From a checkpoint of a small autoregressive pixel model.
Model: 1.43M parameters, 16-pixel images, arch transformer_decoder, width 128, layers 7, activation gelu.
Training: soap at rate 0.0024, 11400 steps, batches of 384.
Data: trained on Sentinel-2 satellite tiles (TerraMesh), 72500 training examples, 60.4 epochs.
Rows from block 3 of a small autoregressive pixel model, named by matrix and row number. Rows with one number belong to one neuron. Each number is 500 + 40 x the weight over its row's rms, rounded and kept within 0 to 999. All counts start at 0. Numbers have three digits each. After the name is the row's rms in percent of the matrix's.
After each neuron's rows are labels from the 100 images, of 14848, where the neuron reaches its highest value: "responds to" is what is common among them. Only what is clearly more common there than usual is listed. The data: Sentinel-2 satellite tiles (TerraMesh).
# fc1: MLP up (model.blocks.3.mlp.fc1.weight, 512x128), inputs 0-127
# fc2: MLP down (model.blocks.3.mlp.fc2.weight, 128x512, transposed), outputs 0-127

fc1.239 112:546566508505532514503521530590486509492547524473468523509511449589547475481542561552526460473564518550466550454527468578451530531521522543595581527527512514482506610545510522561545481465529459484543560498504458457530527492511515553474519486572495517532545516493528499460472592546510482547468497493571462499483508543548528535498541561512469499527505565439542526581557517491513550492457
fc2.239 104:497497457471441401569579465489460480532494512580464511564406483518490520539520505486467479465451479553500477511525494495581477547560467486532478519398475461508586456488553505436439521470475501500464528488507555507569511523453467510489414472494480554500436471499430525462440427625492450504497550513560514512507536493509517482512495502487502537500477513508445536526475475550499503451464
responds to: snow or ice; main land cover: snow or ice

fc1.14 110:469474521536494486513513484532446500565560441517567524504503505538619473500587526449459549451590494579461402531492468494515457515556553547507491519499528475508484502537577504502497479464501593522567452530577494435515507443496480539525453496453518451462570519571442528489484512568459485508505473554485538530448526511558510456517441458523527511474531527476534504476514534522464490561507
fc2.14 106:530521505475446460499505555435563513489480521492521589505527496458465551493424498533559513478532528444520498517504559502443529465469537459507418405465480515480491498503535501527526537491596461497475463513451482548467450551412552492492516558464511557522486492572417474493467542457517497556461526497515528489508407468541494497416471420460492490495433504541464476569544501461530469429520
responds to: main land cover: crops

fc1.38 096:497563464542515485472488524495530503534413458466493488554448451590591464535533504544469495496566471567456465457567508495531485549460556569450504495495530549479526442488448544506492504602570538581428517518542502469490467474504448542547495546499497461495534545501497574508477563517480521522534501518504463494542531565491571503476485527529418447490483553539500535523576541494512549473543
fc2.38 079:565444543432459452469504481529493517473517525496536532516518525505463482505473580531572571495457567434561515547487460421449490525500516527483519558509485456519477549515569479528527401470461567460517455470507552545421525538550492452460490467481523540544532457456504525461468454532485509442437511516571491528495536495504447513582486525452483490521553466488510547438417490539531492546434
responds to: main land cover: snow or ice

fc1.403 087:491510543459523523429500471467547533502507493505425545534526490496464427429475476447521481512495501512434450459462533516486578558441548461380558554408491445482435467489458553543475488478541501472415550474488474520439485476462456494542480487493515486462566500503481437525462448472472510454471446488508487507535403566512516573491457480541469450516466549539511488525572503476506536513498
fc2.403 086:486503525509436506480532426493446519531513507520529462531520545506436443508521498505480518510464482480499458593452470552511547462518539514543457540572529443493529544493526479514523484494435495477504478447541437460455509486548470500494482453524511617548501532429570550456506557519543485370480522519508564482443500536522474525485429447458430559456548553491427464477480465496557470488533
responds to: main land cover: water

fc1.30 094:548497475480498444522459430469464518487504444482476521482502520506392574570459480472463538462464423435557516502481484492508527480454481445452448596490541519438524511493464526505538480470495461418480456445478421560484497438498475496503511514540499462469517526470500478491452458464476499533511500524518546470478541478540478460460494518437466433509535427444538481458574455547368526512500
fc2.30 095:503515500558484484491561456521522486466470502506523481506480491491512461487548556491554500413508515503521471519499535479475526554444451461474495416486446521572441489483539462495471446540482446548485500565548469456495499587541526511486435544494595558518430478478561515529505552561459507521514476524485482550536488502474553464420494499438467558461580585444452556501438599506491514536529
responds to: snow or ice; main land cover: snow or ice

fc1.171 091:551569430455498495484437467462554523510446541437474566442483559526420451464474475485553488505422517473541559462551529458572521461484449490484430465430494489454536555462432500451567496527547503467486489478511511531454524450504510486486429447532551464503477465506446514557543519526491484518447455491521553528461577530533411451510489470506536504494537551430484498543474497529502462502558
fc2.171 093:487509501586470505482531532600482493484574490527504459516493534498495511534478440521560482520545522494496481531489523508447487498456522580473569566521567531525512523566553530538486507426417482481480452462524511479489441553473538527455524491486455533496425447466495531492465517437552494546528494517535379463476505449521503439445515472426528485527463580559439524422491558489461515466479
responds to: built area

fc1.245 103:535657483516427506549542529547565550477528508504521524505467524530534527522552506514472508501475513454539457557542515504489450441476566524488440469517549561509485482432486521548541484513533515484511547490481485542527525469514475462452511544587493532519526511593482492500517467473488491450516516466558479561444509556464573537581497409516502547507557514494511486585545544504459448483437
fc2.245 109:509501514435489468502525512490512553532532516503496565459458561502491488526517551522510440494597540461470550497524457532484424502484469505539543581491519560571474552562517572512513522503500434476512486464481434467504505523536445445545546502409568465557441566432493459540511547471434461465469492533454523495509476532452508467479526484416534502487595517547544533515477575549549507475475
responds to: crops; main land cover: crops

fc1.213 088:523482530587540493506468524500565501504520520430532566468483489515459509459494488531473531454494519528449516517497441530596493490477449473571473477475491472481576431471528542471504545531488522520560514463513577544458496435538489541524546509531477545497490462570458492572547501516545600481491452529438626529520511530428505519480461508514511504565561528472439482577505522500567470536469
fc2.213 095:493548515497560563516517449504529515430437529551536474529586454448457502492440482518494522471427498503546490485485479457431503548506477547457464543590589546481488475513428484529468491453476501499437476567484442506492459506520462454474489485492507415512455502501575438532479536518494458515560527425565392471465470431525489555537483524504483562523486508511506497468507458483500563511426
responds to: built area

fc1.471 104:524502619543535427510513512489538510480401490492521472467513454516465479428455520489484491461499518551498438488508519478539452486515515447552504422465445494455495543486532473511456441451506567487499418478483433540501472509558459476577482447501521504454490492503466484477443553506477387464495505509592534515515479450462399441404434493429544504527495480504489511506495502519524504527524
fc2.471 117:493542491543456524451446490493547548462491518531536537449463530592457533408466535556457539481430515560539528473471430506463482487550461436505528466440442494535480540520461531492488542449554567475491515503510457596495505531504563468526576474539555492517474540458484484388506458527555389473482468504526530515531526446498516541484486509505501435474536477513520431536503454518480489548510
responds to: water; main land cover: water; clouds

fc1.274 115:469496511474600528506494495564609505535562510565488515536512545495446538566511478554544509526513444464514519541534515503536509591555502533464485472581546533536559523498521546492517575523575509526533555494446543509502535515505512473554525491476524502505556521550457495560573578565477527576527467582474501462521561554517468559500510555480428520530460483494523496537539502534511521516556
fc2.274 107:480524453487451495518472493430501507525458496524570482545397462516542500495521453472484497503503520512501521516477465521417523389461555483517520488561458462460522492458470519539535518524462471503509512454552462546514453513541569485518411557497509537498519448513570544520563539467481496508484581583532541505507461414419556509493502494542624496554499549471497511500476482479535458420477
responds to: crops

fc1.497 102:566468503484565443567491482480511554467442473454515509555503549527403432461502419468490514443487515469518464427474506462453467459530488501573511508483534511495458505450510474477537465488527505504441492478439477460441455443426428448459536481568462448472524472479426457530472501399493518467430504457537453508466453450465457449485462497524487429499522508470477465533463435483511474549496
fc2.497 110:450470542481547541522529420488531450550437546514450497477588544474481489512496539503450450540545492482569531544505521511442521480472521487519520448537486584485496436538487496511576518531462499503556479481481475589509572539423543570473467500481499561490473433527493464442450532533505545481565531517582505499555544462467505463559414487495530446478525540514529457460455496477495447564454
responds to: main land cover: water

fc1.260 088:433549495564508435410461464500496551528532481510453531444469491504583564527561513536506567521535506505507510497448567543479494526449479489504526477527470471500489523515585514497572550499527541531507614544515515497527466568529449566547527549570457483532590558487493550470537550529484545601489530488507471459454529512508515493509504487497544495442574489500572533513511547542513539487525
fc2.260 096:539488525433412526498483550453476549515494566527565503546540550504530427500461430488480481472444519480476414527494433543462588519459474481488518574531510437521501542458434554510474497463489544505541456500442535496482523547431470498439459447458519508492477499487553541478483461422582556544516511507537475501453438479489510508586461503516503523548485512542427479511460545530566452478506
responds to: water; clouds

fc1.218 103:500545447485516533585435468481530538483472515472444523536515556560456460523462511559426498495467490595561510493482518484499512524443470509529489480536428524503485483446500412499518484512551469568466505517451475518571467489530486491583516522498524499543514511588490532408546446461499493492431503409549575526520499484446470514479507476497557420543455502535417496501494476448447491537445
fc2.218 090:503523517496461569498456468533511502482519555464512500496431497489520518468457447503473446397501557467455423515535457449534531509532486512556484509433493491520455563521514567450446504532551417496558492583515431460475475494508420488472516476418438470486545511484541489529523515499494575474507492524571518515478427465533475587474531504508473469452478511444498435531450502490500591570450
responds to: water; main land cover: water

fc1.318 106:497505439548528504445519557557472476581554541573542477545486576541502507449488511472515570445480514546429486524455546561435519520514508479528529482506457478485506508567551508444460520489512513542549545451510502488508510421589489518557573557473495445504536513534483480500509557592496519519483526541528514471526561546596473511472560500497523470537529512505438544458560584530495498437490
fc2.318 117:470485437461447501556533495537492535538476465500493548561496506525418511465448464528526457559528470470453487507517519574527402505419437564501521496470476483468544468528486508532556519477559487537490478425454538472475473433387466496539487497497523493555422472480518557582534488554510598521546507493471526477501518527458537490429423504488544567460444505511518515469529531534486520526544
responds to: clouds; main land cover: water

fc1.356 097:550520534523495490441517591472506495519537461551568452504526536451514496440451466463481550500520521478560516534469564517487563576408472530532579516550582540509515539572550567438527487555483491512490414515513467494503470488523554528575512489515467487535464548520488510536495527471433555502492444542540497511459587496544547437560535486513560531455524526506500449476489495535513489556440
fc2.356 117:502459464452542527495481488479537547545428470519470474466446462469510480534450597422495511461476515504535447505510496430473460423483534435495563559567542479510527512440517475550443536394542503499489514478564489438439546497435475428513552519489565465527501461489488523524514484520521516478556484518493485530483433511518429487539560461519498499505475543476550433558548487471544559463577
responds to: clouds

fc1.446 088:474462470512476527496536397490518532508399509447498482466482446556524474416458507535549467461552487503436463531554506445578491519525474482504548440523481441476540517522496472569514440546568523521450491558518491596410487554479469469466479489487527509420525517462483469537523458456495497492493475506549497468508437524508399442480462501446536499486505535514493519510532528413526569449492
fc2.446 080:516489527497534481493459569517450518531528466489541488520518452446435540521489493512458477473540501502516601496443485491438447517472485495471452545485540560544513426519466479488424534445547538593523457447488448460565421487398512575500535487495519533531454577463494513462464548532498491460562494438495498518524544535501458506463502399469427477550532459529469533534529503485500525572516
responds to: main land cover: snow or ice

fc1.36 097:416389523459586471541503510528495474520524496505526505512450472498540508512550509469539513519436483470497409486444531529513502556569494509484557496497462520398500487476504521533515484536551496536418512524500386560537489521422448558506541515547532512542452535567549509524551561522524538502458469490456543477543490555510436545476472496543538564432524463509478486520525559493523535535470
fc2.36 100:509508462514467497451497491460516544507464464535542483541499470494470437473486507476540488556509481496549533538549400532500585492510512444493505496452573520542531460559425455542515506529450515479468530549522550492503479509524540509567442519464527495457551577443487453479454489426499481530476570546516466503527518482507548531522461480456421538486534583548610483500396501506449411479480
responds to: clouds

fc1.306 092:615536484569482543557497559520479539586460508532509497458520514523539482420460508474462528497503537506492473514539459498560531464543481476451526493550470531486450502543533553452508492463541488456554578458488517508511502508500481511500516479533535559488574587489551532500573493469448515465451496431560501450574442516529482493544562541575579500490508544511491523557455527606498538495492
fc2.306 109:477489481499532459457496464457577515445433490526507504475496438480470500511546532473549503510510473494488508486427499456508527465437500506512501449483555512543458423581470510551535494444527545581476524514511468494516521497565543567499520582534535562445457451439496492486470538457538499459551520515491474609445560516439559512560484597536488455495499488404502546450567510462534484487465
responds to: main land cover: water

fc1.64 097:479507578468480400463498482429525555519557510485464505555467452514496492477530480580564410520531501487543528460492527513526515433549556519507523518513551533542461483468486482508538544402521548507564427480486488601536490508524552509518450484468512451531450499432484508473450516565520479465417490508565505460494546458493438469447433539520463525528496494457546510502568469483505457477560
fc2.64 107:524502457534508535557526505514470418495446507544539490515526496477503527523414565404550507571506494493415456571562450477502497518465475474501471486464500498507547477581522524516503501495475405476453562484485535464447498507556481458536549528553517508472519492492472487499586578422513476507595525559494530449536470528509508460450530435582512496427504530509434442519452470522481517486532
responds to: main land cover: crops

fc1.500 101:478521468525459508572556396452447506553432486447524543499492509553512410481500453432488482468572549528469488541480504493491459454528492412491464413577515498515533467454505468517521540478457532488493473475487523444515431519505511551486499521492535464515526528555448523545539455481439470417533497542452498455496472611525509469473513514487499515534423510474577446569487509470558470499484
fc2.500 101:507490530506441456496507534577560507499481505498441435563465462482509511463510529531485564469431487467489582521446447418556540548438538514456478504450532597501509473519500452445498503397501454565518514488533499513508466452486528472510447500505504547484488559520572527469415506608504492545519541428493448442482495471439509504524456523571519508490499482446436553541516455504503532522507
responds to: snow or ice

fc1.425 102:522462524490481423556422479456484543470475490498489519509536473518538500489478458480478503535496528595508491398482501498486521467413514486546488548510491540518531434459529440527493518554550549547539491532409499451518562501491476577478495451582474481413492450472558489467480522493523488405449516481569517508470424494465478482520474488545575554468491525543518555451501422510478516464431
fc2.425 105:533591577454502474515513471522539489471438458486454460550495563566520525451502510491565475520481410446490481452499537560502460452527485456421523499507388544476512521509513507442469561490497445542542524488449516532519503496488488455515468523532518498515504410491550452516460514502505497562514563575506487517527483476466557438539468470492387504598442528461427502468478506516517464489506
responds to: main land cover: water

fc1.370 106:530477609465553456475517516545577554455501526517541442475554521530468468528474540476472474495489517518467516454492510488562495522504484474466522417522408528526469525514462452501528473548496495559558563510543463526459484500481532586539544494509484541534501445441478490441490512547513545508482394538536464548461473527518482462456441498581444477538554601525513487485440427559518494505517
fc2.370 107:484462478488453576549491496498457422529534465507531522609474517495521493469485496604532514559507557487566513499474489494469464554517553521531510461440544488454537536452462564506487497545560489441451435490469532533506473451518462381480505468427524494463533554561494504564533555486499475448602525484496501497586512493431501543438543523481541539474467446491489530519514508511498491517451
responds to: main land cover: crops

fc1.206 097:504541500497482463557558524478476540525577492520523497505560493465468517557472457468577519555507472460578502520505576542500538459523515517513504510556536549441475562560475592523467478401475543497573460505496434482491588511545528557442486477552510472475560523560497481515531518491565501480526470532564427485517481528529480519413488500485507480548514471561556506518547533531552509545418
fc2.206 094:442492447509522527390438471506528472549502448490483516486435483538441503446512516519570452442489460521507472506541530491493480578577471496486505521483493497481539546499465450508539494487465478459504540456493542467500525432440452538568505422483596470514406515553494547471508486496489453508533532497540563583538522462537444528463457448495493550467490480535524478441505537544387458476473
responds to: main land cover: crops

fc1.208 127:529494536458496497518602528494540508577544508516546563468469551507554548524537502494528499471464558540515512527460471472522516451492498564462482497563488498524541523487478587477507523432489536491531457517524453609557468574493555488543560487567494582565549496495552524475554527550452496487408501523570481562509501501454521471546492508585562497539491506578531522530498475452509481552491
fc2.208 138:494516498472483513530561513488511529502521521534495508497544501466452533440487392486524453516455486485511511538522496526455534464544534571481486507558486545428516530440454481459489501483524475430535396536507483565456473585527583499435537526532427611454460475517487507563482463531422488510448509502460514526518544479458480536456438520509477435497511442564527487478552537445426543539507
responds to: crops; main land cover: crops; built area

fc1.397 097:557545457516529496545462511534505531462507471515465481515478495487424574535411447490494494468491472467514470425446491514472538486477521549476467522529530517491519496542478412520527472543473557575456430516510483474536406453500445530460549551539443470535512435467471483508456484442499498508549467509481548571422485545561544494457528500494521577523455448485578438435544550485516498569454
fc2.397 096:472444573564456530471548518481507495455431539565489521473524504513513491501523499475533527509560558430537493500556472507489491502582483406479504488496442433530564527509439486479477453488519462448469578444479527481500513491478525516494492492509447532508502509492476434402607461470497506459471548551573489452529505498543461486490538472448535440573421570518425548441465465505522494479471
responds to: main land cover: water

fc1.331 119:483507506505588543519556465508493496612551554559558522531478497505458512490531498520557488542458577435493574554508535601507492559505497540539454564457547493442526500550479538500523474514484542521515535511490478492590469427477504606503555555508529566525465494524512523481494560503499507399458550498506541554510539538551503466510499519506517522450522489551463559523539492508562529513546
fc2.331 099:488489511552488437528494521539454561425515459533537500528521473537549477515485552502513539468531448546419496492449537548487511517483476464461452525565445490542554512530545621437545491513609518528486506550520509494482395534512502496570478446460497493566469482535442558544530482520421521509523547462447521405548550475504517551560450493502450534508526451488530476497523465495506496477515
responds to: flooded vegetation

fc1.172 097:484530486544468523520574439388502434545490463549522564470473461474462526498536472526450490544515502436499475573511517441535536558444459597504564552518486509474558524482485476430547475547541542496487470527468466522582484449489438471541489516498590524485536488538520446496529559507459480488508547476444551544541483565546500577491551444524494486551464483464511509484488537476467564463482
fc2.172 108:487512446529528492511499483523545490544442529583512454482490559489558482488483540509582418420472564529556509568445488485490533482478520464463468449487463460526531431510517529571467516476555465494545551465530553487442549514544506520542439514489495446486419488560468518566490471454467538520540488484609516517515509524475513510461511575485425485458395506493517512565486465537546444517498
responds to: clouds; snow or ice

fc1.267 101:562508550466497492461433464462513512539503478474566450517470505441461449555456541520504546523470592578514503490479461519466489524520511460493477497440439459484529477517506533539404493509560469474455502440510463514480483463450487496531550529596545445456451531573588447440537526448544505480471481485590456427489487493534473531493483517497473488540485474534484477490463403499524450581477
fc2.267 104:449481522464486509534447587505513495520523448486528442472493471525562486462489530496506518481453503516487525576435588491490440470484568468504514523482435488503490464422534513486449504541582498525471473485538550509488508482471522493445507515397550435405531480499529496549527461456507505525480574534477522585522494442522552558546431446533505462507474427489537584451483458442565469504510
responds to: water

fc1.264 098:582593501492565522480486426487516490560530488505549506530498565474577516510562492488509505464477524529542544553531522442537494460520535464456488469544453528498493469410517571527511558464460556555465445531498410497507496493495509518533483588469522519522531400576469540585541541574525528534520517488511547512503515512489524543432552456505542493460437498548557509511537504469440527484496
fc2.264 097:455512534488443523463511593522529558519534411471455454440450480528505574524456508557489466573505486555554515476436394467531549479465447489523511565532477500499538509450520518520466494454432426575508449447534523512467505510525469508536539435514494517520487525508434529423474541505472485473535506425477483448457522533396491494496530513484461488489553401512501526467555530517510484499510
responds to: main land cover: crops

fc1.212 103:445486478474466513514572470433547493556535476504526485505482489583515575605523580505513541474487490449497538503525506522446588578517520496470517485565552492510591531500534499454545491525517488571567521458493504526409463531515459482559549510477525470470456528513492521563474508512425577440532504530544562588514452474514509478453518528485568457515534449525477491513510530531547466493539
fc2.212 103:490541517545533559555457617485468550459532438462495483520455474562508452478506506536523548517476532540515489441472529459553489468557445517524547488517475513444534528486472519526475470511546529417444519499528481477476519503535481518509495507521488615468511577478508468518595538474570488527497386439531477433465525559444456550440492532490476500467426484504565518476531496505427504510506
responds to: trees; main land cover: trees

fc1.72 100:486529493537482549503498501457516600521537516524486531426530419414550464545503506550551467447497519489491491552497509415534526584513463541464450534506586467451488512512481519476479477566536517474546546516550512479481506497521524424545588478515496515485536425482466433536503497478429483434586510490541509521498541446512553596512553506521545501475539504455539472537440534487526497565524
fc2.72 100:487523503444551488522405474477528462404431442465548454549552540546492466509509541561459490543511502496533516421438513575479452550515532447532530477499499522490470501522543526486585539505541491500435481445511437519463472477465597523438486579505483519454575459502507503526460490474530575543556457517510542514537523508492439428493470522495455534468542498553552577520516457513510511502462
responds to: built area; crops

fc1.62 093:504487493423439438463499425475507474520527503556368532531490488599444520513439558486518522536519502467531524541531583534520533538531583537462543490523480514519551524571442479540471504520511567549538470539550517501496479521486492460538514535515492464512544494468540529467417534511538453490497517503543541529531519436482505562442508457483526442486498537439409412458489503515508542538516
fc2.62 095:556555459478478496509521535485454468493463420519474513490506527465568481492482465510474497504532467423563458495532437456402455503471508509482471563487560491505475581495524469478499468481499503437453499535579472520548530471489559507472496566504408506477591436461508511557511533543487513508511547518475487379465469525536581577518444544510535506533493510526572487453528453528482583494479
responds to: water; main land cover: water

fc1.68 106:495555515494464485486554503505518474457569487513494490499520444416530491517481459497506503505489416484539574516451513450470529452491488534521533455492582499461433517465501593507478402506512533515509576478433579448476438467560472469513544504481561544472570525505486499415486506485525515521398483487435482499531506508485482469396485417533500471532476495565458443539576479505485491508510
fc2.68 100:581492528530578444494443481547546577463555481508440520504500489533467539459538560474474476499522515468532450463515537506532499482503493507506506517435478524571480503554543462526440484503554478475488438502545453527482496499404477497425530551622461532487454532477481486430437509485509512488530473497517477419497475511466518515503444546497511539511382480476434576513419524545446524482522
responds to: main land cover: snow or ice

fc1.34 098:517536497525463506522469438467560498519532462493445525453441547487534491463523488558426504485526506553478544500515489449546468470538482528502530507499499461489519434441566487514456527511508515495541403464471536589454500509429469509480468470524521539446569527520451449452534454456481440478414540483466443481458556589434461476479460460480437491438503410494449539558525526548478454517539
fc2.34 105:601517503441469496446498539453495572476464541522515513516592550486490568443464520527521487501527453405545446486498428525519466541456483463488469518559538514458550478539453484485492494496464528463480567579444514434491472489556513484461504478457516527518477512481525499479531494491594529434556452550565576533565490496491470527571556483473458441497485561515477492510473433488431513456507
responds to: main land cover: water

fc1.353 089:568469474466479523493422504474516474459442545446542486496478517489521472547480442475431485443480532485519480474483489494493482505487520482516534511442496449498456543482523478493583481506571518470439500515531456456466373461554433495497504558517563455414518623537539507493502490428492513488450528457506493474442425527393526553492440493521518487451494540467499531513510481513477443574524
fc2.353 109:524470529510523443464530542486541482509526477516470506549506478459509447483466557548499520502471493491508510519628513516513462533464540513515441415503533510466497521471490504489484488533557530479439494467415594506520477530437542545435529513531486545506426432558499459497475567496557486528478516619399501501534570456524565501512463562454570470556501456482483489490480450437478504491546
responds to: main land cover: water

fc1.48 095:388469489530576550485467489469574462456530524450504545553480437537462557464497520474527488504523575553509545450520480480438496495463462436472577562533529516464486509546507485537466546487562511494549462554466521532513436482505539543519491495586512419480583490519522500491514572530458502493510505512594484619519501543538477492471538534515517479494497493518526485549527532493579509455557
fc2.48 090:541487451440520456429575484452480563522518579518451536504523550511512411440499520532499480507508482506579548498471514470511560484498585535517515529483501542489545548480461521529515468479459514521467570521572503489503619514526433534546499510525517545481455508510527488388481535506488517562493503530458540501461440505520549550424459544491481479583537520474517479540429563531512467544466
responds to: snow or ice; main land cover: snow or ice

fc1.393 114:512547508448593569516531527532560534589524497567513528551539484522538537529464569512545455532493493551469452603560497533481549535519452463452533472509479582563441574521531548489560564561515490490533563460523454535495487513544546510511499517518455536512525430514414516572514436551450550531465499538515497540511534492490517574508543514542496468496486480457501494476494491491540554519509
fc2.393 099:443464585533457428490526503467442462419439493501482434486512464463450516493546521440473561481489472457447616479501460458508521503467549511440449514520502493461532537566449478585481549525503515522486452516478549448491452506410441485525543434504497474507500544541471519520478500451516556495517500585551490474516512470510482588517515533556453506535533548499402539506528537492473458486516
responds to: water; flooded vegetation

fc1.146 095:456458573538505452409506423550491531502544503511559487465489551543450500467529442511484481574528440451527594514454462412470502459562455435460502426531531562527490507513508526508540532473485521522484457448501493456526475484491491483524547541463576436452547502499562581527514536452532446511490498488570549500487450540543534562500498586479469465475506470532465445463523463476508491469516
fc2.146 103:490568502473543498518506477516569531462456575465497497498469440452523527514519531486490567536492458592474471543527514474472417549530509499417454543445510503467555485517502478464445448466499464547505555549510576523509550486512436470509434517485558621535458484531453469514438490491475371541500452463463487510531544452506488537491446478531473521535496456492505446473480591482507492475482
responds to: main land cover: snow or ice

fc1.437 101:565546434478475596477581563408556492551462493414495494517510514507509463520478501475501522528559515585464527538472454511469503487536495465562481472415536472476468539446501598517491530453500534489542538498441505500488441459505513518531518458564536564462533485473448550517510517476547483462486511456452517521571461443467446512489507475502519468574508455459490476550548434561470540469455
fc2.437 111:520496543468449388494534457526454435512528535457527567472535554462481555491419479494512489467464468436463396529502505466608509525455535506510512457492474556551530463492542480564455498496494528532515468459508483446534464473505492481521528546590585525536523489572510422498455501476510478510477477562502532497512530571534511455565533508520487531475401508527506538455494463549504555530524
responds to: main land cover: rangeland

fc1.493 104:582491456517516551519475465576519533595589514499445416576515542505478435483490554571456490438457509548577590490438569488509523450498491497515489519529458519462472454501540554571525457474470455484585507519494485474494490526512511526464508559497495512462469509491475509499523553481505562512480494513579570500453540476524568494433479494487465541527484513547451489562573451511539503515489
fc2.493 092:489544449494561521549486508444489492435524514547499504474429578485547537548581493527503498547512549482494499538518449511483454512507471566469469478463552525521486470491462495504417450532540508536492513580437496516479513448538437485494430452491494436478440509535539604526546467489520432514490525464504477465526503521478447479564520580457569611539480522503511492473455498438539447441554
responds to: main land cover: snow or ice

fc1.257 113:486498494475486521549573469505519511453540519457481511498486441470480502496536516482478493511517475507450571520557469468537558511424481551473541551569542539472502570443546554501469455499460504548564499456460512538438529610558474552505569557526513558433614537423486467497526570505534454479570519507575486516504504490527523524502551593453508505537481480504496524556499496483465553527498
fc2.257 110:435496447496539474451500514458443544486464531529515510543491514469484571541514461525542481485487540465510476522450547494521535506431488463526505530547506502553516477486412520480518421537580492520477489545487565446570427549540483458513476512567370500496529457544494511441449480516478547528534466503473517441528576475548380458523507474481487478498507450501401468502542566485492503535512
responds to: trees; clouds

fc1.423 102:472579479498531543490526486419498557509431459515514508560520523519532517462518585524531475440477489488433508564474516456554489491505505512567451562454528489453477549537482597417538568469542546519474574466523533583499424520488488485504507545510495540513488512538483479603521530506538509549484462597461453494491490491473453533558507469493511477574529496536466529590520455484518471537507
fc2.423 102:554473542550532521557528473528575480464483567481452458508539516437504566499571483510495488529522446509466523517512509528515569550504517503486580552524462471470543430538536483530482543471513470509495493485460502501493442511472547504516440447508435481449557476466512517484458537406475529430505518424525488478489610531537481526488555513485442524449476558417590496456477506503457398471519
responds to: main land cover: snow or ice

fc1.176 099:480499500530506529522458586558484597514484555559447535484516402557464508473477482539499561514517494490480523509479477417494485476495522466505447418533518468500511489499494493527514464554568542472511557474459557541550478468537523476491538493517574445463526466487489537571585536473514400519464439496449529472453520471451424510445467457513465472505463578561494519536581460481471498459475
fc2.176 103:538495527522464511505443553442504415485484537542491463526500432497485517494489588522472523485538538506406499477446527462435510447477474492542477522464437512494496554560525560475543509443507532521558466487469503562553512521503498555548537489469454431402490526508492527512476497471499433493522570535525439464532465526592462558447466518532411495500620524527480465521495551494473442494516
responds to: built area

fc1.243 114:509530523515539537529517527507460529582533534556538532504550541552607590555545541492486501502485579486559536487514514502526507484538587514472522511454484474469488521575480569574546581472515408519553503534603483527495512518553490503548520499445550473526535482542456506546518506511415522501474519497560492537518519521486581492453442455513585518478476544458519505511473522457491546505521
fc2.243 118:519561505518538462477448505504493531547521453477537496501467540533458561517523510490475624506481542502513490459494561537536532504480464593506538475472453453519436483536496493592574437536536444467446555573529519416559463475516524510532493507535497459489505484437487553500510548477517442528539558525490481452467498497524508458490460482498583526559576528483482510473569501476499447424406
responds to: crops; main land cover: crops; built area

fc1.287 114:488524558509470527462548507490491582534489494482498506504532532499495502570529512531536547476513541566516497401460510458534494538556554510509494495447520531506455540500484557597483522513524467480555410472601445554527471534510548551488564461506533553534544428573489501554536557496428462519472517505562510450481508501493537541517436429557588498487444467533564525514503453530512477542505
fc2.287 127:487543534528507553482460499539507564488521455532469468561505478478477476463487533489489577421579544506547578371436479464480471529498532568497598478455519533509486515497523561538523510521492427501492468481580515484506460404403489455476516467534463566491475519514522531489491498482512519502524458484484438502540510535488571513487481407542533514483486466469541557552518541559462482535456
responds to: crops; main land cover: crops